A small audio captioner, trained from scratch: decoder width 192, trained on synthesized solo parts of chorales (CocoChorales).
Rows from block 4 of the audio encoder of a small audio captioner, named by matrix and row number. Rows with one number belong to one channel. Each number is 128 + 24 x the weight over its row's rms, rounded and kept within 0 to 255. All counts start at 0. Numbers have three digits each.
Before each channel's rows are labels from the 100 clips, of 14848, where the channel reaches its highest value: "responds to" is what is common among them. Only what is clearly more common there than usual is listed. The data: synthesized solo parts of chorales (CocoChorales).
# convs1: first pointwise conv (encoder.blocks.4.convs.1.weight, 240x240x1), inputs 0-79
# convs3: second pointwise conv (encoder.blocks.4.convs.3.weight, 240x240x1, transposed), outputs 0-79

responds to: note E5; cello; violin; note D3
convs1.83:125122148136111117136113085105150125100121149154103093128090131086128113100121135094130091140156110100152115132125159159124092148115132144112175146063136103092087094123121148156132099125096109143124107106094132131109169112166155130144162096
convs3.83:137132100116130128127141107086131102167157125117124155107114172135125159117138136079136163132143132109152073133102126140164124104127076088082094119094135123079155120187129111118129186116108103095154135199103118133118171126094115170134122104

responds to: note D4; note C#4; tuba; note B3
convs1.71:095132145132120137132132133118140092141138112120154193077166116156133118196075130118125098115141127146106106108068102096129139087146208106104109147128153128135156136110088182116123126094152145139163161151170100116127155127130116128130130161
convs3.71:154132108159140104122134154100138133112097114135141133120110103159123125062164089100140138130166139114133134083132132106139164129139110154130109115120133148116133083121151160079180101177113084159139115147118139106123140188092122134149166145

responds to: note C4; bassoon
convs1.21:113123096122140122169152141171169143125135138145105132155118141113115173164145113096156169096121109144140126123154126118120132130092124134082155108096210120118108147133109129140158138122106106141126106170105148153084173151104115145134088110
convs3.21:132119146120151123102116129126131128098148189158126079115108121131100137123149161148113179119104092127128120089143121123144157140140152119107117125097119098121157110079134117122123143162149151108120120119134124132132129178110138169100176106

responds to: note E5; note F#5; violin; instrument: trumpet
convs1.224:142131129149140122131140121139131124103188138127154102108138108120129128053128160088142112099157157081135141101134142119165131161154106123138137133134157115099118105132089120109106153130101110105137148132107119140127144105133113138156095156
convs3.224:125116065084100109157125106182127109163129123092119140125086145135119090136102140112129134115164137128113115081132179059126101119135132128099156123115169117105156126117094120111104133107092119175134130175080150087087094113110121098112138089

responds to: note F#3; note G#3; tuba
convs1.57:140123092116099146127135159143135175181148090114086146113131166132154114115138125120146099104157113130128145149122158141106123139139122180116147125123055108112137119121162122123107104151050138077148086169127094123113134136140164140130166130
convs3.57:137117141123148133133116100121110133143122119137151091141126114134116137080152087157098095140144106107142114110101117110157116055109093155111114122110206137114111148136152102139111173102135122112136149121112122136138118130134091152095098107

responds to: note D5; flute; note E5; note C5
convs1.135:101147116145152129092115137115145095135131100168168188144126101134121117136113121129104141118112111086157133133140155118120147131161078162133117134166162127142119101134059128115142129122173151109137120076152138167116125084156131104156096121
convs3.135:135099121115115125124144108119154090151110147136105168166193140084098072138109132149146111126159125119114137098114119179151127109146075149126149139103111121144116118136169154124085132118126142126107137119137155092131105092132147140106138117

responds to: note C4; clarinet; note D4; note F4
convs1.46:117109121096166118110122129131127112142129118145124131130132117148118118089138167100145180148156152107150112122131107099131120137135116142147127135117148136134136152173099106135147112091161169186131086158148147135140148081141104135134066186
convs3.46:123138129103118181138075142144134131097138131151153095144130119101133112138124137128123165108143143128144119134108137132151099158135107120108123126178110073115093125125123175135142134128186127155135118138136150146142121119154098148119132135

responds to: note G#5; note F#5; instrument: trumpet; note A#5
convs1.9:149155127113136099088107133149132115124101125137122185107158178129173098104118144136142131134123117110124123159110085126120108136139094126129110096138134135131117159167149119164118117158131159124108110142145116114126125119136098109119114126
convs3.9:120132117133161118141119096136178130110137103125090102185142114126134130140118127083154155087093134132133117125126117130152149113141147105140163127192122103137095123132144122115143115125151116162114115101155106129151104135156140123094085130

responds to: note F#5; trumpet; note E5; note G#5
convs1.75:142104124155144144118097126107148201109114137107094158134122163123179122118101090142085112129124131133103117142094168111139141133137137130160135113177144144126144155113137125141162116115152130167123124123120121149157141190083114135117186117
convs3.75:140118127094151125123149094118133133107141146120099155103120086138112137108180118121097147135100136126155142129122166163099158124142137108138138133139133133126164097105146132107123146120108141106120136139148148115117106101109107127111096123

responds to: note E5; violin; note D5; note F#5
convs1.48:126112149150152104109114138109106101135095138153167069090151132134178123107128166116102166112113100112101102116144137116127133173109142173153155120061113090109099108144095118126122118103112043127114173084096158109114129095111174109104152120
convs3.48:072163148148108121115105134137137161139140153167153121141129134109148117127106095121094140149130130102148134137128152142146134112113117154089112142110185108132138132112109126136105161120100153116090116178092123096124140121112160175167171146

responds to: note C#5; violin; note D#5
convs1.128:143133157158156125116122133141128154111139128154120157120105158106134124137087134124116153139134106161137131137120150163154119109102125141137105130115159124142192147155126131117119141119116122125135150126115130091135115100138121141118163146
convs3.128:163143158126144115108136125146108124152145175158162095140147123099103095128124189079128119144096097119130111137157157113142152109118105099138122138120205163107126174133100145133114072104136121181113123149148134120160113075166114098127124113

responds to: note G#5; violin; note F#5
convs1.0:116109113100140142108135132133143124118121100117123113115115117187137102145115108136115154153089131126153140122152149105123184123169138144131115084097131117137138088147104097115135162119134133121134109134106130092097115109145130104124156145
convs3.0:170126108118117140117135170119104121121118121169132151115141132149139062119132159142106116123172134087120117119118106118076092116114108128118147164140160159139114118147123131124102116163119117116133173086159114157120114157135151075142133119

responds to: note G#5; violin; note F#5
convs1.215:121151158136145101090128111130126102104125123138127123103117136132144070097146208176082155135147147147124115092143171124126142155100126093107131127148103107104111143129120121180128115116145147132130134163123141109143116113138181089156112140
convs3.215:117150129116157169113128113143151130100128135170180110134173114094120108116133136111139136125153109166142101160169106144164145102184121138111146117163121103120119119135183130149153127143195124120118102156114104137136146112120125164131104148

responds to: note E5; note D5; violin; clarinet
convs1.19:136112146117077137136126124091099129108188111126112142119122141129136136144143099109133143134132143153143112140154128116111122111122132133134140100108138118156145140158112141102131135086131109126075168110124145128170131144148141155138087113
convs3.19:169098118126129141121090155136148136090121125165183097117159141110117040119125148135093092144099120072129135091070141175112142161151132125125132137113138136135103123116086180115105087136112132134162121104110121085104125141116138113164105106

responds to: note F#5; note E5; violin; note D#5
convs1.93:160128115144095146046128102143117103134133110115150129105135176179110124077140142113128112088097146110120126151085151157130151142150163109190162112123088155143127150139105146096114121129125119141119128102145144146127087121147120124121121130
convs3.93:137070083142093116123161131086149148125186147112176162119104176144152121110085130109102141124100127107121156078137121158154137116140142115129124134116119138089131133147119117146127124128121123124098080137136136120091139140106152128157151150

responds to: note G#5; note F#5; violin
convs1.185:092119147144173117142119130119106074144163152189125063122106116128090113131106153147155094137102169108121165092129139105143134147130106121157122121107122119076157085138072168107100118126129131140090133183135141121122120108125141108144098090
convs3.185:070149107109112127117127103155152163108117136161173124141168094104089124115128135119127124142128099169129110115124130145117146115165091152100159129156095100124130139143148124164147136130163108122110094133130099112115140078123124167143122125

responds to: note G#5; violin; note F#5
convs1.168:108135144121104121133116093113137137147164139086156140119141162132135110125150156163089112089140127113145122128107153168117112142115084152146146134146123151117118142123155116162112125156128166150075062121161109107134134080120116103126160107
convs3.168:116128134127167150133103125139140129116138128141110084135106128111105126111134132093119124122127144155163092110125150128142119110131083161104170112155128108127115126085116135144160106116185106116177146114154104115131133128173158133130134101

responds to: note D5; note C5; note E5; flute
convs1.232:125129159131162121113116168142095155094145112131175073146099101123131136104112146163110149143101082158130120124134093144141105083132140128157118128109122119173166128152110136149146155131116112109151127089130140135089127147131144171136119131
convs3.232:142106198135089106090181144131135128145113143110118203129098143137133125125150144131124114126149118108115127119165136121170170119167126172166090123137121130172138146124136149146113172181117145096111153128126157140134118145116128156103192124

responds to: note D5; trumpet; note C5; note E5
convs1.154:163164100127166120163140184154174104121106108117151155151129118139094142121146130159135116098105136116135166123136184139155141126124177118139145125116111136202140118132107137156147122056127102130115132142078141174121134113100126099118082149
convs3.154:126088087162142147161137114131135096171135138133140101127122144142179127106161148107134124139092179127139169110091132141102091111106141090133120135153113179124092120102135144122110116133095093143128146116143105162094136098163140085178094126

responds to: note D5; note D4; cello; note E5
convs1.160:166150151091108129125143157154157179176140105142143128154116096155138119117173125140112127119134072165142153113145148119088088122138121151090113135124160112123194079146101132138170163124108096105139126087106129166118127132099121099097095140
convs3.160:118165085150129149136100117137137113102099117143191137136129098089123133146158107163106122121138124118134119156153120090108113121098108147139183122181115089134066132135138171085134114121112096137137112116176126141122155092174106105132117128

responds to: note F#3; bassoon; note G3; note D3
convs1.179:146110113130134121116150136099079121150092127124142118146123125152085139104142133087069124118152116097146149111086126127121084144126153119167164138150163118123096130108143136132154117105118142149132112145100132123113095143150170166077116100
convs3.179:162100109141103122093129127073159138101129167169122122114121137101122171151126114117112120126103178114101089111106115136176145130139112146133106132111124140102122183110094131139126112131144099130078114072130108127145119171166141081195130156

responds to: note F#5; note E5; note D#5; trumpet
convs1.147:143112137127158189097125114086168093136146126146119115079113124157126091111129108104102112153130139126133144099085176126142153126157094148179121100120113150163151117123138106105167127098143146125115131144115142126110110118126134113132132119
convs3.147:129085077166139136144112131093084094115155150147142091145132140094139125138098136131108134108110137167130117063096140161100107128128155128143134127135133130097152149137098061129145124141108130147144136132129088137121143143125159107152141098

responds to: note D5; trumpet; note C5; instrument: clarinet
convs1.138:136147116081167120130116134095139109120129151142114115106128130165108132113131121107123139137127108123112122147145127138123104134121131149134132164074104116146116152137144136160089113160159133144111098158117140103136180165071219130156128109
convs3.138:123138119103131152120151128077116141149093111100130157146128121133128121138104141077149119133133100129168125145135117086146103123096162105149133136113111115125141093124133138156170103084149141137135130092106169136100205116119116072139130139

responds to: note D4; note E4; clarinet; note C4
convs1.26:137112116143152120131125130145173164125062119109126082136117147111102103074144071100128123090153142119135152058140136108086134133126088131131103149143098152116145101106156130114133133135164157141151136134123156087165102132113108111133075152
convs3.26:109175123144128157138171102116115153141143152120173170087092139152134117109141137146110139140179146141141119133134110158122144103163150059133123122108103124148132153120113130108137140148153114125114126109120101127100126120118118147126094153

responds to: note D5; trumpet; note E5
convs1.167:154117130169134104170095160179147159162178142126110140143136056143166122131163126144146150119134111132142093132119100128129134120159125152123111166084138129144082122122125132144171108141106159138132129123110165142143134152112126129122146132
convs3.167:097131125123110091172101126096080093166124139132091122141096176107120167144111117091120143123097087125124090177105133103109128094129119132126088131131143100123100110163127118172105190164106124102128134160122114149096143130112113166105151099

responds to: note C#5; trumpet; note G#5; note D#5
convs1.69:113142136139116118150147123104138079134098143096142200140130143085170105107137158135122140123129134081122134075119185146101091117095103116076124133122074099126145164123108123152151133135126109076081115128120125183160136137087097114133110176
convs3.69:123160131151149111114125160155131116142143118109123137097139176146175144137161096097119132084132143162140105162139108128126111091103079144084148117108127140110151107145137121151130114129121101130153104148101150118131161135097141164170118139

responds to: note E5; note D5; note F#5; clarinet
convs1.32:105093124108165105151103157117146100108135109111152130134163127148129127077142132111151087140137149082130126185117132152146144145103116125136126116146132144170149111127105127097118125143115118140109094140130156100117106106104140144129143120
convs3.32:111107098097140135132128136135111128165145121147144126110123149124115103143114142104094101130106094094101166065119154120162145151160116121138152128125137109107124103151133152135154123133136158132150145136125105117069180145143097130174153142

responds to: note C#5; trumpet; note D#5
convs1.66:098117123201138153085161148120139130127144119103128154163107117103106120105120137105132136114106126140162107121154099141128072149138118089105115091111056116138109114123132132105137122149147189151118145124148076090124123125125117194084162103
convs3.66:127118113123160118108125112084101083120135122124146151105147080158133221122128090127130155111097116135187154123122169156123094132135136120156135148146159138111088146169136105121136118081114098171162135110119106139130099145118125115110118128

responds to: note D5; violin; clarinet; note C5
convs1.211:119138106131129116187151163135077123121100112102148141134078107140105145128171119099076136153107149097129106109142147129131120149103134148090134094115138134101078140148140136165154126106120167137162083148107137129118111102132158148156119122
convs3.211:164055101109154156111114132149152132142141127130139131114100156141138109156145164116106166112168106119174120128163118155143138154161125089146105156118094143097125122160121090107120133149132122093145105112139115138147193189119141134130170156

responds to: note E5; violin; note D5; clarinet
convs1.228:119125160164105114143143119140120152110112103126141081140149159151106128082126107130122124169137160056170122158163095104128126149120131105089142126126115138149143098084138125138166134110140074085093081146151156104131131127127133118103099123
convs3.228:146146162126114098123142153105102114121100144102116169151168130139137120109155117096165127123117145162124111122181118124127118118130127175151141118150140154140135129155098147124112148117122163117177129145141116134154135165110139115119146132

responds to: note C#5; oboe; note C5; note F#5
convs1.153:110124137116150123068159119124136153126109135147132130132117131088125134113100139135138126123096130143151138130094099152127121116127110142140135126170118107151106124138120146076150151133146123126143130107114145099120105138075095141095141146
convs3.153:149111095129148146080120103092137099133151147143133124127110098135145152096157129147124116086138081110161123101067143158129089156088136137100119142131117175125164139125125182128147146121145126111111119160143192165132160110105128096118128085