config.toml
encoder_arch = "quartznet"
model = "audio captioner"
hop_length = 160
input = "mfcc"
vocab_size = 56
encoder_activation = "relu"
decoder_parallel_block = true
decoder_drop_path = 0.05
decoder_cross_attention_every = 2
init = "trunc_normal_002"
batch_size = 384
epochs = 67.8
weight_decay = 0.0
Rows from block 4 of the audio encoder of a small audio captioner, named by matrix and row number. Rows with one number belong to one channel. Each number is 128 + 32 x the weight over its row's rms, rounded and kept within 0 to 255. All counts start at 0.
After each channel's rows are labels from the 100 clips, of 14848, where the channel reaches its highest value: "responds to" is what is common among them. Only what is clearly more common there than usual is listed. The data: synthesized solo parts of chorales (CocoChorales).
# convs1: first pointwise conv (encoder.blocks.4.convs.1.weight, 240x240x1), inputs 80-159
# convs3: second pointwise conv (encoder.blocks.4.convs.3.weight, 240x240x1, transposed), outputs 80-159

convs1.152 [137  93 141  77 152  62  91 157 164 159 115 149 120 102 146 152 121 145 100 112 197 109 127 101  99 138  40 183  78 126  55  82 158 121 182 140 141 161 182 150 117 119 166  97 104 133 131  73 107 116 104 152 191 121 138 109 146  93 192 143 139 141 129 176  84 111 112 134 131  74  52  89 164 143  81 151 135 121  99 162]
convs3.152 [ 95 172 151 131 115  88 196 161 192 159  61 101 163 141  89 195 117 167 134 148 122 136 156 136 137 145 188 111  93 102 143 145 148 119 106  99 156 123  88 123 130  94  87 108 177 126  97 138 159 126 145 187 152 137 177 214 112 134 151 131 177 111 141 191 143 132 147 102 199 141 134 114 152 190 160 156 167 148 147 120]
responds to: violin; note G#5; note F#5

convs1.96 [112 130 110 153 157 113 131 113 166 102 103  69  93 166 110 145 174 128  94 110 183 106 101 160 125 169  81  68 178 156 164 142 117 165 104 138 145 192 129 121 104 104 167 168 110 118 144 112  24 124 121 132 155 179 140 132 125 127 145 130  93 156 102 144 106 100 187 172 167 142 213  88 132 112  96 126 153 102 112 128]
convs3.96 [137 122 104 114 110 127 163 152 121 120 129 129 197 173  54 131 117 174 132 102 118 125 125 142 159 110 119 145 109 149  91 159 114 160 121 164 167 191 137 129 110 145 121 105 118 150 170 121 152 193 182 148  99 110  70 132 175 159  99  65 135 141 102 134 147 114 173 134 227 169 122 147 135  90 135 128 134  99  99 160]
responds to: note A#3; note E5; cello

convs1.12 [158 111 138 142 107 149  95 100 122 148  45 118 134 150 127 191 110 153 133 138 142 128 212 152 149 159 122 139  50 120 105  75 103  33 137 114  90  96 103  95 118 136 148  97 141 147 116  51 104  90 140 147 175  84 112 180 112 175 122 117 107 121 171 138 107 172 158 121 181 130  93 176  95 197 112 139 110 140 161 124]
convs3.12 [110 141  97 127 108 113 189 105  80  88 150 130 165 149 135 133 136 137 104 146 164 119  74 113  95 132 109  94 116 126 207 134 179 139  97 109 186 114 131 126 160  95 112 118 162 149  94 146 114 177 131 125 110 172  92 148 139 152 141 119 128 101 149 179 111 127 139  97 145 170 136 149  67 148  96 130 157 143 159 106]
responds to: note A#3; bassoon; note A3; note C4

convs1.138 [129 179 121 150 129  92 178 147  69 130  89 132 103  93 172  89 122 165 179  55 189 123 130 136 138 124 115  93 121  94 181 145  88 105 196  96 154  81  94 166 147 169 206 143 162 160 128  64  58 104 110  89 139 109 119  96 178 178  97 113 116 138 129  90 135 158 126 147 154 139  97 149 115 152 110  78 111 174 117  73]
convs3.138 [111 206 121 124 167 132 120  46 156  83 143 146  86 115 117 119  51 162 158 193 160  90  78 128 102  90 130 109 140 144 167 116  93  96  66 156 156 101 120 145 120 140 136 154 113 121 154 162 122 118 101 144 170 122  87 113  49 117 133 106 161 129  86 153 129 126 129 127 106  97 148  78  94 156  94 120 111 143 124 139]
responds to: note D5; trumpet; note C5; instrument: clarinet

convs1.154 [108 132 143 133 183 129  53 197 138 147 155  75 142  99 157 147 151 126 128 149 153 161  85 113 100 172 166 175 122  92  74 131 152 132 118 133 112 141 155  85  97 111 118 142 149 137 117  77  89 145 144 119 219 122  87 106 110 131 185 143 158  89 178 155 152 142 104 178 141 142  70  76 151 148 102 157  76 135 156 154]
convs3.154 [ 98 120 116 150 162 115 112 151 130 151 155 140 121 104 134  74 155  77 163 169 118 120 111 114 132  99 157 138 155  81 154 100 114 144 140 136 151 117 183 173 119 155 142 111  75 121 113 139 119 147 122  78  94 134 131  78 111 116 163 152 158 157  79 166 198 156  85 146  81 103  92 147 132  60 114 133 111  96  91 115]
responds to: note D5; trumpet; note C5; note E5

convs1.143 [134 168 155 142  92 103 116 116 163 153 113 124 141 139  98  74 126 145 141 134 228 100 132  81 118  62 143  93 163 130  97 149 152 182  90  99 166 144 115 158 122  93 121 145  99 141  82 146 128 142 121 136 105 133  99  96 132 109 109  97 123 130 132  68 125  77 108  93 124 124 173 102 146 138 109 170 116  88 138 147]
convs3.143 [165 169 112 113  89 148 152  61 156 115 111 139 132 105 132 155 110  96 131 113 162  95  81 106 159  83 121 153 145 133 176 140 147  82 106 116 128 140 147 119 191 133  76  88 141 121  92 140 149 123 127  86  88 121  64 121  90 143 111 109 167  58 167 110  92 164  81 113  88 118 116 118 127  61 154 108 116 142 154 112]
responds to: note F5; flute; note D#5; note G5

convs1.183 [112 109 154 113 141 148  95 133  87  83 133 119 191  98 170 149 112 141 188 160 128  78 115 143 119  81 122 111 139 140 166 227 125 139 107 165 166  64 140 117 164 124  94 134 134 125 104 143 127  47 152  73 177 108 120 123 192  89 151 132 128 157  95 105 143 110  97 187 166 154  74 118 139 122 151 122 115 136 171 114]
convs3.183 [161 183 163 124 126 172 205 110 124 177 114 164 149  98 165  85 104 157  67 126  87 164 164 119 127  90 190 173 138  72 104 144 193 110 137 147 187 100 170 127  94  96 125 120 128 132 137 139 124 163  93 175 142 131 133 103 113 116 107 154 124 171  98 172 114 101 132 145 136 114 159 106 133 165 108 141  67 135 118 144]
responds to: note D5; violin; note E5; trumpet

convs1.89 [115 129 127 129 169  84 153 208 209 103 135 114 147 162 123  67 131 118  90 152 121  89 134 184 100 101  77 185 138 104  83 120  87 124 127 114 164 123 151 107  25 107 112 132 169 122 128 158 136 111  52 153  59 131  91 112 118 141 138 193 171 115 106 118 163 174 145 150 137 142 218 132  96 134 142 172 155 147 125 169]
convs3.89 [123 105 138 151 107 124 151 172  90 101 165 136 159  72 148 167  96 124 145 135 116 146  83 176  51 111 104 113 143 138 105  98 121 155 118 159 150 144  84 153 161 124  94 112 136 135 130  68 127  89 230 124 181 152 135 151  83 114  68 100 140 100 117 119 135  83  99 128 175 214 109  95 140 169 106 139 112 132 134 126]
responds to: violin; note G#5; note F5; note F#5

convs1.76 [123 123 101 104 130 133  89 110  93 141 137 134 147 142 145 149 113 117 211  97 177 144 205 126 131  93 184 105 136 121  88 142  70 114 181 120 159 119 153 116 127 105 120 155  64 158 134 153 120  96  79 141 132 111 105 112 166 140  95  89 167 144 135 145 124 104 118 123 147  96  72  89 182  99 109 174 150 105 137 174]
convs3.76 [107 159 166 147 143 126 160 127 131 126 111 108  45 172 147 148 149 159 111 111 118 181 126 153 147 183 131 157 114 138 144 121 170 161 188  99  92 151 163 149  84 104 178 130 153 177 130 130  86  62 127 125 134  68 127 151 127 168 145  82 162 130 104 138 144 127 188 107 139  98 134 119 119  87 184 100 152  96 147  72]
responds to: note F5; flute; note G5; note E5

convs1.170 [161 124 106 142 117 255 116 141 136 109 140 118 136 203 187 102 181 188 115 196  93 137 124 133 113 136 137 110 138 109 138 125 142 150  74 142 117 143  95 160 127 116  95 124 112 146 178 135 138 142 114 146  98 156  87 178  62 148  88 140 152 113 143 125 142  65 133 187 173 121 153 135 151 140 161 124 128 157 149 128]
convs3.170 [168 158 101 130 163 127 133 103  92 109 150 102 140 158  88 151  90 191 113  94  93 147 108 113 121  98 227 146  82 131 103 103  56 135 134 156 152 163 100 141 154 108 148 126  89 189 174 129 123  99 130 135 102  78 116 132 146 108 107 107 129 126 130 138 137 156  84 121  55 160  92 145 140 137 115 120 150  88  70 171]
responds to: note A#3; cello; note C4; note G5

convs1.165 [138 155 112 146  98 121  91 117 134  77 170 165 171 158 152 140  82  89 176 163 128  96 138 153 126 111 146 142  90  95  97  91 178 110 110 160 100 114 159 178 132 187 165 153  66 180 116 169 101 150 113 133 124 135 116 165 148  95 138 121 129 127 148  65 168 171 127 113  52  78  70 134 170 161 146 131 146  78 136 150]
convs3.165 [170 117 121 125 139 149 111 118  53 153 139 141 169 107  66 126 172 109 173 177 164  87 145 141  98  89  88 130 108 132  89 114 152  96 102  88 162 169 127  90 128 182  71 141  84 122 106  89 139 134  74 164  97  85  74 120 160 147  73 122 135 129  83  89 103 206 159 132 124 157 144 153 123  80  98 139 129 112 163 106]
responds to: note F5; trumpet; note D#5; note G5

convs1.218 [160 147 128 137 109 151 122 100 171 137 155 137  72 117 155  29 133  94 105  84 174 125  79 121 113 140 138 140 173 105 160 170 136 143  83 131 108 163 144 183 189 160  97 139 108 127 187 146 160 142 102 165 130 163 104 148  80  92  62 176  97 143 171 119 132 122 160 110 135  82 174 148 159 116  99 153 173 116 131 148]
convs3.218 [151 140  81 130 153 121  77 102 134 112  95 128  72 122  84 166 131 143 116 104 195 100  85 141 145 143 138 105 108  89 110 128 166 117 141 171 119  81 127 143 194  94  96 127 123 132 128  97 104 138  76 173 129  98 138 140 170 158 125  51 140  63 128  98 160 182 102 147  91 198  98 131  97  96 146  85 141 141 129 114]
responds to: note A#3; bassoon; note C4; note B3

convs1.193 [164 120 160 163 136 106 150  90 160 119 128 133 141 184 196 106 147 157 127 195 178 111 173 139  89 167 152 117 138 142 108  90 146 123  65 154 103 148 113 124 153  62 133 126 133 162 149 151 173 156 105  90 145  95 135  88  59 149 148 216 165 157 132 106 157 146 108 103  99 115 143 129  76  31 159 137 133 150 136 130]
convs3.193 [116 126 122 141 115 146 186 139  42 163 158  93 128 122 131 108 155  99 141 163  52 128 195  81  95 130  89 126 132 170  93 163 155 110 117 187 127 112 104 115 121 129 126 176 125 156 200 133 165 171 163 120 171  71 106 126 107  99 142 153 170 122 105 147  95 116  94 133 136  97 118 138 142 160 104 149 133 110 138 161]
responds to: note F5; trumpet; note G5; note D#5

convs1.220 [148 125 140 106 148 107  90 154 141 175 108 107 142 124 156 104 100 125 109 139 195 140 109 139 113 100 150  91 107 135 117 154 116 166 171 113 163 131 133 150 173 102 117 148 128 156 171 121  65  88 163 135 140 140 111 126 146 119  99 100 179 125 136 102 112  69 161 170 143  95  54  95 156 133 108 186 134 138 144 139]
convs3.220 [151 172  76 120 137 119  89 143 109 140 177 152 111  88 161  85 108 133 147 175 118 161 125  88 171  48 116 113 184 128 130 104 146 120 127  93 188 132 133 124 130 149 101 184 123 128  90 138  99 136  39 106 119 136  83 130  81  87 145 171 172 149  80 148 111 118  74 141  68  74 166 163  71 106  99 105  90 149  83 128]
responds to: note D5; note E5; instrument: violin; note C5

convs1.233 [140  99 123 142 162 185 148 120  98 151 117 131 136 131 195 156 133  54 123 105 127 114 162  88 159 165 194 105  96  73 102 162 112  74 142 128 172 167 137 136 117 124 139 173 134 115 127 151 208  69 124 139  96 125  57 150 120 145 102 125  90 134 158 108 133 111 105 154  99 110 156 101 169 158  78  98 147 136  74 132]
convs3.233 [113 155 102 167 147 109 126 115  90 174 144 174 121  95 119 142  64 210 158 172  83 101 147  96 151 127 154  74 131 144  95 130 112 154  78 114 102  83 107 192 146 123  77 201 193 129 119 151 106 169 171 100 157 147 224 139  98 129 133 104 156 128  79 169 113  89  80 124 100 151 168  73 127  89 120 166 108 162 119 104]
responds to: note F5; violin; note D#5; note G5

convs1.87 [120 116 148 114 160  98  83 123 178 137 116 106 168 130  95 149 170  83 155 128 157 132 104 168 130 154 140 161  90  93 110 114 123 158  95 153 134 153 143 158 176 127 177 166 115 124 147 141 155  71 152  86  97 140  65  76 132 101  81 100 114 109 144  80 131  96 109 126  61  96 159 138 115 157 183  76 112 159 143  74]
convs3.87 [158 101 127 103 172 176 121 145 154 146 185 117  96  86  85  82  88 196 170 102 119 170 138 156 140 156 175 168  98 159 123 169 180 123 159 159  37 127 144 178 103 173 101 171 186 119  98  95 105 177 160 119 126 153 100 171  99  79  89 122 163 178 155 129 176  59  73 106 119 148 118 126 189 139  59 164 106 130 107 151]
responds to: note F5; violin; note G5; note E5

convs1.231 [112 157 134 121 161 129  97 160 195 105 176 157 159 120 131 115 116 105 161  91 151 144 168 108  81  34 175 150 133 111 133 101 131 102 114 130 123 157 133  90  63 144  81  80  62 101 104 164 174 120  67  82 146  78 145 181 137 134 104 102 136 109 122 164 139 141 130 151 114 114 160 139 140 102  87 141 131 128 152 154]
convs3.231 [123 139  98  99  95 177 142 115  95  97 107 176  54 127 184 124 157  61 132 115 151 114 119  71 148 102  99 123 137 122 148 132 192  98 230  93 154 144 144 154 169 127 144 110 152 147 126 150 144 125  95 112 143 120  79 151 150 161 191 140 140 144 158 144 122 135 121 139 122  95 150 117  90 162 156 110 158 155 165  98]
responds to: note F5; violin; note D#5; note F#5

convs1.232 [ 64  84 151 126 196 130 128 134 151  89 111 139 125 153 117 114 171 134  89 133 193 156 178 145 181 133  80  81 172 159 139 149 134 204 113 132  89  69 120 110 119 105 129 128 111 180 146 119  32 118 127 118 219 114  93 167 192 154 144 132 102 134 126 180 169 107 128 138 126 121  97  73  94 102 119 148 134  75 149 136]
convs3.232 [170 161 144 111  91 111 148 141 124 129 119  88 177 128 149 163  95 203 124 130  83 126  91 153 105 134 133 140  66  74 121 151 164 120 131 126 138 156 187 102 143 161 121  78 152 140 130 132 144  86 185 156 125 124 115 135 116 190  76 141 125 150 159  81 119 137 193 115 136 176 140 116 113 113 122 117 138 128 166 215]
responds to: note D5; note C5; note E5; flute